Weights of a small contrastive audio-text model.
Model: log mel input, encoder depths [14], encoder widths [320], text encoder width 128, text encoder layers 7, text encoder activation quick_gelu, text encoder num experts 16.
Training: soap at rate 0.0047, 7100 steps.
Data: trained on read English sentences (LibriTTS-R), 15625 training examples, 29.1 epochs.
Rows from block 3 of the text encoder of a small contrastive audio-text model, named by matrix and row number. Rows with one number within an expert belong to one neuron, the router's apart. Each number is 128 + 32 x the weight over its row's rms, rounded and kept within 0 to 255. All counts start at 0. Numbers have three digits each.
After each expert's rows are labels from the 100 texts, of 14976, where the router gives the expert most weight on average: "tokens" is the input token at the peak. Only what is clearly more common there than usual is listed. The data: read English sentences (LibriTTS-R).
# router: router (text_encoder.blocks.3.mlp.router.weight, 16x128, trained with AdamW), inputs 0-127
# up: expert up (text_encoder.blocks.3.mlp.up, 16x256x128), inputs 0-127
# down: expert down (text_encoder.blocks.3.mlp.down, 16x128x256, transposed), outputs 0-127

# expert 15
router.15:102133141120141137077181095109101122156106180082152195106119159133103136127118117158141146172104063124119078150147089137184182147103155134138159115123125139057105159100126106073141069110129203178188099148170161070120095097135149162152091122073101107087166123110150084164140073104099138171083128118190184113163109158104180152167093130101150133104080147123093145097117105143153102118096
up.5:083135118186137102148115153129122118111127097089089149102224115117097095116092130144061140131160157098104114147210115086060174159124135074095101113106121151153146173136148102139156032033116134156119169147143114140147103143161160137165180129124121175148061145124111149085162135168129071127086092114121122135176123117206144110113095145095091153119141106124149145087098139124147096145104
down.5:121156108124177145061109155153167152107076164133134126066174129115103162180187160179139079110146119122117063151103146143154153181139100136120100114150181128123111120144154076114108186104136126130162130086133061084135127175094066122176112115142095139119118149145129096115092086092169143135181149072113175131048088099075094150137147134148148154135107122178115168151118102105085130188191
up.6:128112092180146082166133140156130117159140103118139126132161150118126107118157101106024204092119169095123083135228095086079104112147138138107174120136140127150143121119194075185136149083111100139067097149175062127148147068111164139139123170118139130088099128144088179071149138127123109089153115133138210149108139087158155089102107123143114152141138126109157144109130102096181073152106
down.6:131169120153131164080129151127120150090068173123108109097168154126093117163134142175153071129148114101136051124076124088201176140088151155171111094133149112130076106116143108142162154147143103093126140081152136106096133188095096170157131142100079127126107147167125133161156085103125150167149187054126150147109096047091110134104146132132151139075107087202107156099113117079077116127197
up.7:078095106137125124164164092123100113176173136068134068159158119071167121186147064138073090140110046159116107117118124156169076122158100106171129144147097115133130167125128095173106182216090123131061108102142103098109138203086106155127121109161157077098139166117126117114125164168100149118078179144107118126132123094091136085151159115157120155129120181102124071134119082115106159155143
down.7:126145102132138122152223124145125103138108105143080050137150135183097054095121113083208154144164184120134133189149090114096162100111077155146114172126135133156112094163100161127112133182159081138143089141126153168195146168115112181124103134098069109126183098125096113185202184151120138114113113127160133116174150118118120145141130128177074183110109156150165116101106146089127142124116
up.8:140125095166124090156120130166135100146135092105125124116187155114113086113138122130015196092133172090115105146222091094057139132138140123102140109130144137153136143129184072168150128057110100143070146145172073135158126084134166137173147165123129154102085144142087182082162146150120088086103097129142181143121138086180152084101082133129113156129142096096158150107117110114173080133124
down.8:127166115151161167077145159147143173099094190145124136077178154131112142169149162181162063141147122112135047139091140112197177152110140165158094111154158131129097124138158119130149182131143121100150122092141111096103130185099086163172147134129081140139099137158138124163141093114163170156171183068117162150095080067079107151119142140142148142096113101214107158132125114094084131156201
up.9:086098106200122102115176134197086202164114116117119160098136124098100143155122117137152089157106136103105154117119149109095134144093083124090119145103086175176101163127155143137122255119129142126095166142039093093069180146162152138205129150135126137128095106062176113125134086086139138134117106097080123136123115081102131114153149127163150138098113106107116135179097126120189103134140
down.9:054168144173086136138182171116050101124096099093113123115163135153113140132106119200173133197123133097132129117152077142092132125092138139137124106120132124139137122151159165168125105109116127126158137156099160098145171152086155072172139144133105058136104083113114083122158093156102113187153086148114141165174117168082087167123106121166112118125069160192081111130139186082118034127164
tokens: "<end>"

# expert 10
router.10:130148054120089109125133161159149145171136085145173171143113114117097078082110139110135086147134119143158088126133167122160111190146129121175106106115148152146127138081149118114099073061149080177186083142062180189128132137115139181109147133188121134113141144081093140080107078094097176123120119177091092179123116138116115081106122156188092160078086141167081095139121149163095169130180
up.5:103116107113149107149186096159128123121165120088148124157156109182154082126164181120164156134100139090102128122132074142166101219139152128113153119174120118141104133128173143189124023127135114185060163135074149131226124123121126175145096145117149114139149136113125116114140171164096187063087131135141117139139164108172113136143199152157104141168120178098161115143130140052121139103123
down.5:125199071163121141109216109171087097107097128114113149122160117145114124100072154169087100098164097109138123116166105112088133112124146071211114117114076156128211156152122168114139150156170139176095110148126137104114148127167128140125181070131143160097091151084112140125193082173128098107086128120134114104173119098057112146087139178166104108147137121172065168089141133158114164113147
up.6:086168086162183172084073103123159120131138155129112196145150069129118146165142108118189070112114093170121097095154096124132119127145091106117123150128146141124107112103085135137177066150181085128107128148153166181138201141098100142140212084175114157131144114163104149103100109062127178114143114044118143098027149103136138109137107118108119136095093115100120137103139165149158163117168
down.6:100058178079112110156085084101146127155158153135149099091124133097200171138140170079217143170161149127142110140157117138121118083138110111081170120150162149088085113120155095125126199134109138152188140109164120106139149087137157161120087218118118126099140118169104115125107167114119099179146131121132156164153118184180139061141124135149123091160136159084144127088069079079120074128100
up.7:132169088100154164098107113147173107085122100107126094168126072125100135163163133146044177091098180180120160134111166104116145119136089153124120121152116127122136137139148099059125098097133164151104059122124075127111113098135135060193153135082159128136139075170143117088122129193122060131146134157114164136153155085124132121132094124089157127162166167090109182115066101105174029125111
down.7:104168161203125134121135146169082096121160098120105029111190165168121178098079151130186057168119173058104112149103132142090165105118140098156134135089093162175156118098126147166171167154174152119132123150107126090117133172161096123105126108169097127120122149150099115182182105108143145134168174082167170168163076134091094119094090120139151140140136099139106160122128162158078083141126
up.8:128134153081074132177088123111136112136101173123115210174144135136116085117099052149118118142201146116138136106127106123091147123130139102156119166155098114099188204112156134136107152093127135149112097144142128194139112153120134147046107138113138117139133158124164125159203167182129130165050159162155073118177129072086145096115145125154102192155136086146126064127163176165112103113090
down.8:159208131103139171156110120156081091112086107084121133125095112111140136151087142148099125061103144120111188133093106141176215140142115115168133100125096099132161107137114100117125122176144135087135162133149119136156126152139107100164173075144084089119152119126141147171152065129083158120130123154173154077106103053078120186140162113097155170115124122128072148074178194213093161146115
up.9:159118109175109090138132113171133092123109124105139104108092078098136172157129074104024154130123153128124161131143134093111139054136146150095184093133162088124145157116117134071088146152118202123146082117171074074066124075136140131176161133120150160120131094126128142130105149157127053132124097132183216131146125129147164138145108125098107069157175119106105157122079106079156093097075
down.9:103152124177092137124153202141106158132183124168089105154154163190087084125126092150118117130048127098113089170102131145120117182156169158157099109085108145177093122150162122175138078095147122129146119122066171098112095194089107092088123129137141171171123181114109116128115079093151164119124170106116083178118109161085124141118091123146122177092143086180170111132135129162126189209129
tokens: "<end>"; "the"

# expert 7
router.7:167151090179140124106181176080121121122087160162079163092119093128136125130090145165123109154184086156119112154126116133105116140136115131114126097141160128104173116195148167094085097146135095140170150085132185087140147168131103131061144058194127073118133108119083114136108122108176094134116144099132190174151074167103077176151075085111079060076131107139073142116139133120120123180088
up.5:190134089110102146054146096093126120138156110083132075129079102162117104125193159174158102175162169140106081106150114193100124128066129122183144056154092101114142119174109097154071067154169103137118153089092128192182150110126111144105130115146149133150140133095126159134155223085173202118129096122106092123143154162144096087131145142119109121138164125161168146132165121136099115138169
down.5:035144098140133116133165142133108108112109072101146217147191081055114174133111158136222162144110123143115133045198083111082098116112082087140144085145116136128100163151145140096107167114142105131122134140177097114131162095181112151146116106133153178080105135085103144095168136066130122105161095137086104094137162150142181180095114141149143108152118143098093111097103152124145149129123
up.6:060146132140150150167124194067103132127122130181084177084129157133158166115048158111077106107150080129083125104185132115120078120139141147067143171104161146140155149119139140179086139119147121094184109147142186128111136158140116122139108084146134126113123148152155179067144078104098027166110078111127098160138126144142149176055142126130136089127154116104152174126076130113147173158090
down.6:213124127096076108092092143142135127141106136164104092123067114147114198179151150120114131116067172146130166193089106175122112177125150214143140144101100063154136132118132121162128067145113142146130112133092110155097102134086126104161079115122122123115109135128132096119075159186096105101176170146169199155140053138103081118146097056142099101071146138117186159151131130148113133127114
up.7:071160133134137156171116193072108131122108127177084151088148160132159173123030172114075108105156093126087133098182130109125077126119150143083132157106164143145157149127118137191087148127154118079155115138125181138100125162148108118133116074148133116125117148136145179074139080099101037153108074096120086170146132158127143173065156124124150088138166111105161174118079136117150189142095
down.7:207112121101084104088095136129131124126112121152106072113063112140116193177145135117101129111071171136125162177085098171122114187113137203140133150099094051156118114102123138154117054145102148141142109142076101152086092123098133100160077116118120118111114126119138094128077151180093095093177151148158190140131063126095084107143099053130095094067142132110184147159125127136102139112120
up.8:161109108104113162071189106119123126126146119075141086128106096179121089156198134153149137208191206143118103104157105154106136138085155122155104077150098115119130128156111097152109068157179107169098190099086118186183138124168109139117160117128147130164142120109115133126118218109170187135106097136089072106137164136135065104137119135145115106122146127188182111149162134097107082156153
down.8:037144098134134130120165149150098145116140107112169204144211079084144181135096153141222164145111117143114143065187093112097127122115099072131135078137098160134110153123140153090127178130123134101132143155199119115126162086178103152144125108134121172105106127093117183085167097077130147131135110139088100092141166144144196181089128181166146111158133134114095130101121162129171168154128
up.9:079155155136147077139170133113142117112136089157089182191143141095185181144092127136189176122160082207118154114136103118143114091144103134087149133057123136150130122141145148149140142194088116141181147140106132102131116126136092160125101101145131100134120134110138188102108049124132104177062141075143150162124081159097169196048128115168158095110138155142135146138169166079184144139093
down.9:224103155140097146105105116154121147114151183155134100132082165187137166114122129104042063166092127104172140145039132107142132120138186128111097180123103176093169100143135099133110147181082098085088121124102143090160118114079133118122158141099127145126118142132143064147132153160123115124154170135172124172139094118105056087127082128090101161067094123132108175183131108178136088131146
tokens: "<end>"

# expert 9
router.9:115124141059145170076185093147138117103156107099128031118162129146129200097108153167129139121149126124150143161122128154166147193127099086129157153169117136110080140130123073141157105109120151126130123137157135137179104127182127138095070117153108064094203103150126075094108128090087122135153110091167135066098155186112148094153110114125113124036116124060098146112172099131155149070128
up.0:128119155168177119106129124159148147096115123082130217079108147116198042095152137163049103173116100180136138140115128117100105061132164145151103118121108108133165148120118134101082173075112145155149117151135078066068201140147107132155110139116152132106068157077104155140143078156172122161128174116135147136140136109116123151147171160124162106160128157151142143134048109084152179096161
down.0:137124138112103121131141170114128118173142119114176075148187135126157180168095115100040152117136116121143116163108141105085184109115157103155149093129224121111096114111177118191141098149131125035160134107183130187146126166108077136160145091117072134107206161192142149066122141138067149098123112120114146121160109178135169132177122128101109110149130100092147136104101156181143143095115
up.1:092076176111141102109123137083129104105073100085156166103139163103118060109158150160145149196125171135140166132082140122122140123094169154130140102150088143146122148136150156104134175082100163138100123105109130098075112181150162136191116189096112132131068189113112135150153114144152053139108154120133114125151137113144123130154176161150133153153145109206177149094119099023140196066147
down.1:173122133145098144140112189149135200125146138143120104166159145131168121135091110093050093113130098147121111195108169079104141036170134158123149129110183116114102130137154115144126131175132135109132120158205095152087193115123122149060144096137086154106204124180161194058115117137103162064147150152121131133163108166087137124149112128093116088106119107087148130149103137196116146088117
up.2:129135139122183111156137144151134175146182150105113151075105134146192241154139117166065069109107091104139132126150121136156167144139089036169106169087152127131192116100086168125111155080135069184204110107119105118129177114107110165149150122127167103095136081117124131093170089128167176178127165134116150126142131135104111133136124133113157137131078171108163109145130109168151066146146
down.2:098143132131134114123170159118127086179076152111184092138171121115090128114153085126094180178113104146169100109148149123103168161051127074165137087168131164122104144100132149152126146099137134060121169111129177201186056152141120101223139105094119141122166182154156097135152128148100101146072119095111131125149132156151188131164100155116103182157151115147127184097141113162124198108106
up.3:163122098132148131160126132045138152104121175181114103120144117120126198143144172084182127167182162133099109088070145135123148134078163184069122094137151149108105123097086104120108115111135077134097127205107114175129081119157100098092041102154126110132103128150184167114092114157174093060114091161154102149142167173131163131111177104142183147067137076134103118127154114137126095123152
down.3:150127113159133150110093091135111130065175125130099132124087115149152097113121183143145107106110135115087135090098101118161081108185091117083122178122092099103108090112072140141156152176161129193108097144084109080105182098142129145063115146134147106151086071066127120179105081084193174157207088137166097104083151076109072168090157154165143077109109142129124126150116142093108101146150
up.4:130117115084107139168117154107146125139170139157129115091130107112140176102141148115151142155138198096080154081126186098151138128085137218072163185140070126111085127102080082142150171116114096147104115167090137158110097137178083084083091100114085096172121128122166187076137139126206100082137137151147079145152138131159184111156191140133167130150122107080121105126153114134101059088148
down.4:133121115151147143117058090100134156086170116118090139122084131146178113147120178128146132122125128139082153092105126130171093124206095127085107179117128112109129101116085137135163134152177137185098103163125093074111169103152122155065097158133168097161073079086118143155111052094186184167208095126127101100084158067117079184100156161157167086105117160118136131157125120089118122149152
tokens: "<end>"

# expert 2
router.2:126077188104161134112144056067126122123167112111108093085141136144168153094129148156161128135161147083146130188161064149132136235130123128100127146151146072118092134101155097134110120133171144152142102144127129144186088170183138166118103130100125086129165056204103116155148127111083106158150104080162180070098137133109142082151142087112088141077086161098140125122155104075158126095140
up.5:149098156175163126156138157139153186120170137147148103093138137096124188106113165168159167112093111134107140107080180145120110124123087168107150118141088177116082140120094108162174162121132110107154157125108135145073135110149107090142153124138157161114146066155162190110106109090130052126082144068115076155178130162128138119067070130166153139145102134140091163132190159029171056149114
down.5:099139177117171131121138126098147142095195140196112153162109125138135123147166181104076147093140146119094144096146101107175095115116115090066106139095119114124106076101093146146155126123173082145154172095073158153079178176140060121095150153161116172132152111157097157116096099100174150140138091112116058093086206105190106150105104165110122148144118162117179085175119183160104085165137
up.6:104122109116165116154163106133128064163162134083136087111117112075155109167163151123127143136120144115111083146138142124171105099119114068105159124157122130118129120142090139141145155097162126137105151111104099099142141144108112152181114131164153159189145119141095134137120116103147115157128139159172189133111142162171100193161136187105156099158189100171219141088125114000160210161109
down.6:164157112163121153123134162139113155142096155081082065116127123159127136094073067113178092114095114117121095153099158131106159132130155156184117088163138138116191170148127129094125116128107131061129081145163099115147094091108148171154094109075125072121143174082159131093149085175102077100070161144158142158161103121073181100163163123123101138141128063112068114079130058152118109059099
up.7:136154096090167163163146153088145155133146166133139090210178098139145147100107136120170141157156139118083114125084195104096132133121080153111165118097110143118104122136182078171141195181096113115155126143109150115126121125142083097105091144082118058160149116137151126158100121104146181113122100086115082123163116139138097128097088108076078129113111192129108139112185096003176107111162
down.7:110118160055120135110170107102176080094175101189139128142124095136136099183131190115065135142145178133096178096132098150118098116112123121070102146072109101143085118107084124133172164112145097153117148129074142153125147195094098101105163182131117184117102070168088094108073138089140154152174100089128092148119186147162086168122126156184137152134093174127171107156110161158150099170111
up.8:203104119156130250159095103135108193171082108114102080095174090145129128130094131099175133135132128099135066148092109110122126090137131125086167096156075102078100082090142107118122147167124159074147131095110092108092160091140076106116094086110194097141116096196126122137107144129141167177097100143132075166129190103154151143108105136166158118095152104098121094129176133135146133154103
down.8:082132151096148088129118106122137123106204093166154189160121135092149096159143168128129151157138141145137157099160100094161077104128116094073119174086145134141050096105130136148148148144138121157151151136124150132109161179091111109084135164139112130122135087185113138142102155087149198166163096086101060125099179149197099160110154155166127119122114221136212112172098160157156120186139
up.9:179102125163182134190158167140129182132157150130150075135145125090138165125106169166184177117123099119089119118079158125135108115120073143097174111153107154116081123124095118170171134129155103088150170115092129166085138094136096079137158118139156155117146070141143185129121105084130097113087128094115069142160135143131134119082072133136141149156124118154082152114194170015174055162112
down.9:094130175101166126123148116095154131090197144199113151174113124137147127155157176105089158101145137115093147091146102118172095107116113105075106149090125121135082087099096147159161123121159079136151169107068154153093163188123073121087147155147121171132141107161095148112091121093162150148154088112113050105092207126188094151110119164128117150136108177117185082172114188161116074173136
tokens: "<end>"; "said"

# expert 0
router.0:142122135076169186084165067106124076097153123086173104059119116081125213109114190172132130179164169125146123155156105146142168167104144097115137112114157156115126119114100120110096120114139113177174150138138127090187125169154104134065114097139098082099167095140120110096152110069100106160095073088166154111134101188118130117162087122123092071047152110094112101100161102140150157110116
up.5:138129145138151128139154142101107177134126127137117116130120099094106144152170150098135183171126142121118106121132168124182116145160167092060155178135109082166118113086141136152149133145098103132185137076029111122165152168095112069088107137193149058115193087151073105113134159079124174161145136154149045156117075096105109123122132174177121109082136160139139091082176148169105162137163
down.5:140114130083114120090085137158183148098153123090145124139108138091120142181166093130119164153132196186181146110156190122134099182106163198142048114122169243170119149165109134153092155104157141112175137109159048125138096107101136103191152129118122144145104158121144162106119159136144057112159133126131189139141182180115123117113133144119099096147152145161120108139093103117176116102096
up.6:095110096123139100090178196147114148117152140154137090064171065195103148114155144089183148106067153154195151130153152140096098119143118150131108092174132146106090126114126169128152122056077146085110102150136120153133086087185191119120107127090116149109141102119154139069142165198172140136103097102089051127137136117164084173124054122086139142135187131114086121152120118147101114132114
down.6:154157151135125108085099103112100164103138189148128152125170118218106121074084106113141088122139070082105102082179075067114091057087111105109145165102098131102140131091096158153178118121110092117088142159114215156086140125166120124101135146168138123128142133112188085158116115100147105159095101106105153116171092094171114151089132184077129157164159116169115152161110149081158167165161
up.7:148110101130101110084085169149167141130149083118155162200152124152147241135118099174115067120104125116118156142079125111152131119105130116157077102124064113119108169092119098160095163070144128117091119143099091104115101121099186109183137098144157175116118140146173170109103118144152135152124153161094071120156193096119096124096112067090108143150149130193119171154085111132114049071132
down.7:115129153206163108117107107134102110086125123202079113128182100148094099110142153140155168116125113166111103093175151146120111148132055075105127144131146115170170126136114149093158091113107163143151147131096190148117166093183120093072094183164095135104116095123109128111163089037157140133184112112122154112107166135150157125138119166144173122091178104121123194156096179065109201159154
up.8:130161120142138075158177163138074097173118166146121142173124114117096002137118062116051179142144107119107105102149106080153115120153216136124166137186130084125172149142114136118152149151063144097092141099104168142068131140115140152156182106116156163138094142120123104128149155121106129125112100114123168165145125113139138095143132155098178125139164104134141097143114123125157232197136
down.8:104097096133092190153101167131134159141164154112161041121092153113154255144121180097129129129111144116146126169073125187139135124141160172191117126115128150124055175141152141215142123131184130145172146133126104140144110116134115108175151120110124139182107181112100126101100102162098127113122138168117152165145103165049126107129112091126075155100115153124111141106164105169083089112108
up.9:074140096123134105110128094146094085140171137166135059148102115084110089141150153158147175071137074097132148130159100145124117113098132064117133122114081097115110081143104201100165050196109150131077138133144134117076128167119097136098091086174125115100160105121122093216116114164117202184130107156138101117090142157155127127109164116115161118149116150132159098177104128177129215139169
down.9:108113174186165106132108096118071097138094148172109146130151099134125131069131115124180107087130150065098120140183092123128077135101127065095176113099093116144162090114074141128150172139093093124096127097093158138092129124152107085082117187186163144115099143155150110157100131091090161168161147117162115093136149113217163081109125062138129151140169128122150175158142190059119117187149
tokens: "to"

# expert 11
router.11:154116170122169142091170095110155105073159124106150163111058108065108182130119208203135113178188159113133119138131093170132158118147161130112095088131169177127167146125127147092103111139146121193157126092114095094156162161147139137055101152120114087134137092133100120114161113107124137159094097124182190110156078162118104110159055098143097086069176094120133110096163103146174122149120
up.5:103165145108130144138141096157136121118079124096111176108121113158123129130159094126003099097080145106159092093198119102099135064091094109168133114133096115119125160129117106129119228135158150110116142132147120131118120090144107155229165097098082162147129114037126130106100168143141156108141138123112111140091183097094152123114153124096138142177105163139163116116103096165127218147121
down.5:226132195128103112109102168142133142149120158192164115074057198123096181151118138140118124129195177132110165125113138193161148041113134101131085129155174091120128077155115138099102094182116132099152137104086131134078135147123130121105148155118076107111127157141138123161128094182087120075113174185126177130140110141122128121122107100085118107117161070188126124120120171141109078110106
up.6:119163163153159092093108150166084162159091143188109202097120128090125124122176086090078120113102102126115118086152135141132085088084114102155167183154125156141126155130107103118143207110100112101168122144137119100099172104092078108188119120152120106079173170063132129142114138109172109135143163135103136188115152156134169135148180134157127084174018181087127097145135123078102093121140
down.6:185120162130083122100135187183106112138067154104116088054061173143066128125130095097089103167121157140105140153098134113138112040081174098132157164145135105084164100159114139124079108144142156157146178128130203133103109092157159152075118152150110109113145168125120103145153091135146148120119143127136118110156077156159155107136060100064141107105184068164127197134152135121100090113106
up.7:130168145116165134113119140143111162138097114130112161107095088128138096138160079098000108075097139116138135084152141103123122066065111146152146173144092131116143148141103105120119220128096135136140095114144117126086141098112094141184167097113100169138137117029105119096096151117156104136176170114092120166105150117111136119094178182137137122190086151097154091140099118129124222159132
down.7:217141169116085113115105177161143135166091151186176105062075175128073197155092103132073124144171166133104159164117127163143135050123176092147131130157176081117139098145132109104091084167104137100159129097106141160105126130141120108141181110134096129103138153156128114137129129158095123051101187157115160133153092153115133109136077097076141093106177062179122157124097157121120126105107
up.8:162099132143146133099073157125143149141151087151171127197065120126122086114152165121135125130156120119105141140071155155138131129122138193112135140121106117114163094113139138086096042158077110194119119106119108101097195148067108135067162140141194162121113138110131124109147106154117158134154173153092137181148087134148046108118187180125107082158099103135148110146106128083105022126176
down.8:127172094100086128118153136176112127128106117116174154137197127147144180131068079130106119204118119125105103128140118076103132061126211092152165111172150122112139154120108071117103119108082141087086134115171152165152141102151102133174152088140155185125146083143148120144119161120064106064081119060107154109180169125176188127143096141140136085147178145096109165172099147121141192150139
up.9:206153094107181131165106135114151129146172147154142107150090115124153068124136171142146136150158165103102103098103152149085119129110140145144097120158117100126123102125118134126094000135112118131130158126070168152119200132090121168103157066126189140132134108118134107125110134156151159042128103159104140179185124104141056094142148174131082123140118083193137114176126133122076091179167
down.9:084172098096111080114178118151086139099133084077126191157199078121141176168095111149193141211099127110102131088143089081115141114116145057125146125144110134133141143117103100088113190104126154130131131146156112104151160083137116170177128123149119195148107078121131146160116125098076109148116105043114118101166178120143183153106151124185085104169140149093123122151079171100150143168121
tokens: "i"; "have"

# expert 13
router.13:144131114163155147056120124147155138110152121164139100103131162167143165083087131153116155132176128141144129129090181190147141192157086092137097126079159126144152053131089141157096136098143121150174154110121155082129147186167073142071171107166131065163147073131124162124133051104141139135156116082115147081057110115117097180130085167161132134032153105126077123140141147112160114140115
up.5:142140118163171139135159209114166144116091134113121176089108087128165112090128135128159064136147134155161132129141133116150095120145152150161170099071056127173151147114140094184065149164151148123116128101080111193093139146159114153072124111138191097095140132124142116146120131101132161149097141091155086141162196146086127164095143152129149099119127097171121111155147151136159255127135
down.5:140074081136058055128074133135127136138143145159095081110093145131150163172120079113090137163146103151122171149090150100096152188061137131156125173079159141176075131104081187170154105108106184107158140143111125151127055156099108112190109124113121149126120154097146116086112118145105146071163104148090176162088094152082151089090175092149140113127080113157183137112117172084120136155123
up.6:070103096156124135119149138080128132117116116111151162053131177118144183078113114135143121131153147120131187114154102182134090129148136110085087128157126171154142120133113160114133146151144186208103149163206153070159124162131133142204167070086081173161067160120137114149078141101100036152124189125155177093085112121115124134105132129109099134103163108107171156119160147079159128147108
down.6:156156132140136154103115118139113131100120134137117059157135087115171120162120201109128096138108162095075140166126164119155133137137156067168128110079121129077156141131086156125121233194153128118195117121143112088154128030085144193119094158152095163110193110156146171128167089116159136154096166107104105121159118082076134128125149146153116168152121138124100136061112123158052095136135
up.7:084167112100062122094084098086090179091136123143163201087145135094129132134132167153211118175119095147143166123084145199132115186113081157077110111140096115147098087146140187113105134161128140176149161179106159137159163123106143121191106123158111043114149160131185124131082086088089086133142105110184124162099116101157133127135099128094108129106101114102119151155170190100138113137111
down.7:134182176093163145121168108090171134135159145135125154197157101194127105051157142184133126074147123106121062101148120162112075073163121139094105078156167157114110166168127085131146122150134054144151150119157144109141148110091115133125116154105151122132167110178093106130089170120142108134114101128160096157125167152115072139171120184170147170151117185061099091129070121188114074149104
up.8:096175085167101098087092177178147129090152127159125118094197135140054125153105113192175163140092125120109137079152145119126148146072076136153111159163148133151114169125107128158174128115075065168138140162113126108149131099106166121149171143105058181149124139154127131177133082178111059135196099140085145114194096139153109121117091130062152110145072137108139110170120140094094107163146
down.8:141209154070161136112167091108153135085113157125136149199185127182173158087130186144125113098145141125110028115155099130190114070155140132097121085125116147105133116149116086152144120105123119146106152155159162118113178173145112174120153158130180098088134104142095112099123132160089134128118139039131107145123149116159065186141074131122116195170143169116107115119103123162152063154105
up.9:101096194119164165151118139054104134148126129119151169097103117081129212158173118085108150166138153144121135116096149101159151172115133090026143176140114182159097112113118121125106153190120128121157121132094103126165087130139139132084121168117078049133131155125110144084087108103137128143154098138196178171063111144149156124108165110119098173072132064153168167122169175099117125140128
down.9:152150124116133145165131124129156115109141166084069160112146090123186072090114132130067135124108154085136100111152191089117137130138155139149122121111104082154164206093101115140120160150167115132199158139190093154143136043125147149161106142066043129151143163109099170136110166128162103113143153163132133133168208066101152074133164177157133142162177097157111105113105092131094125077135
tokens: "<end>"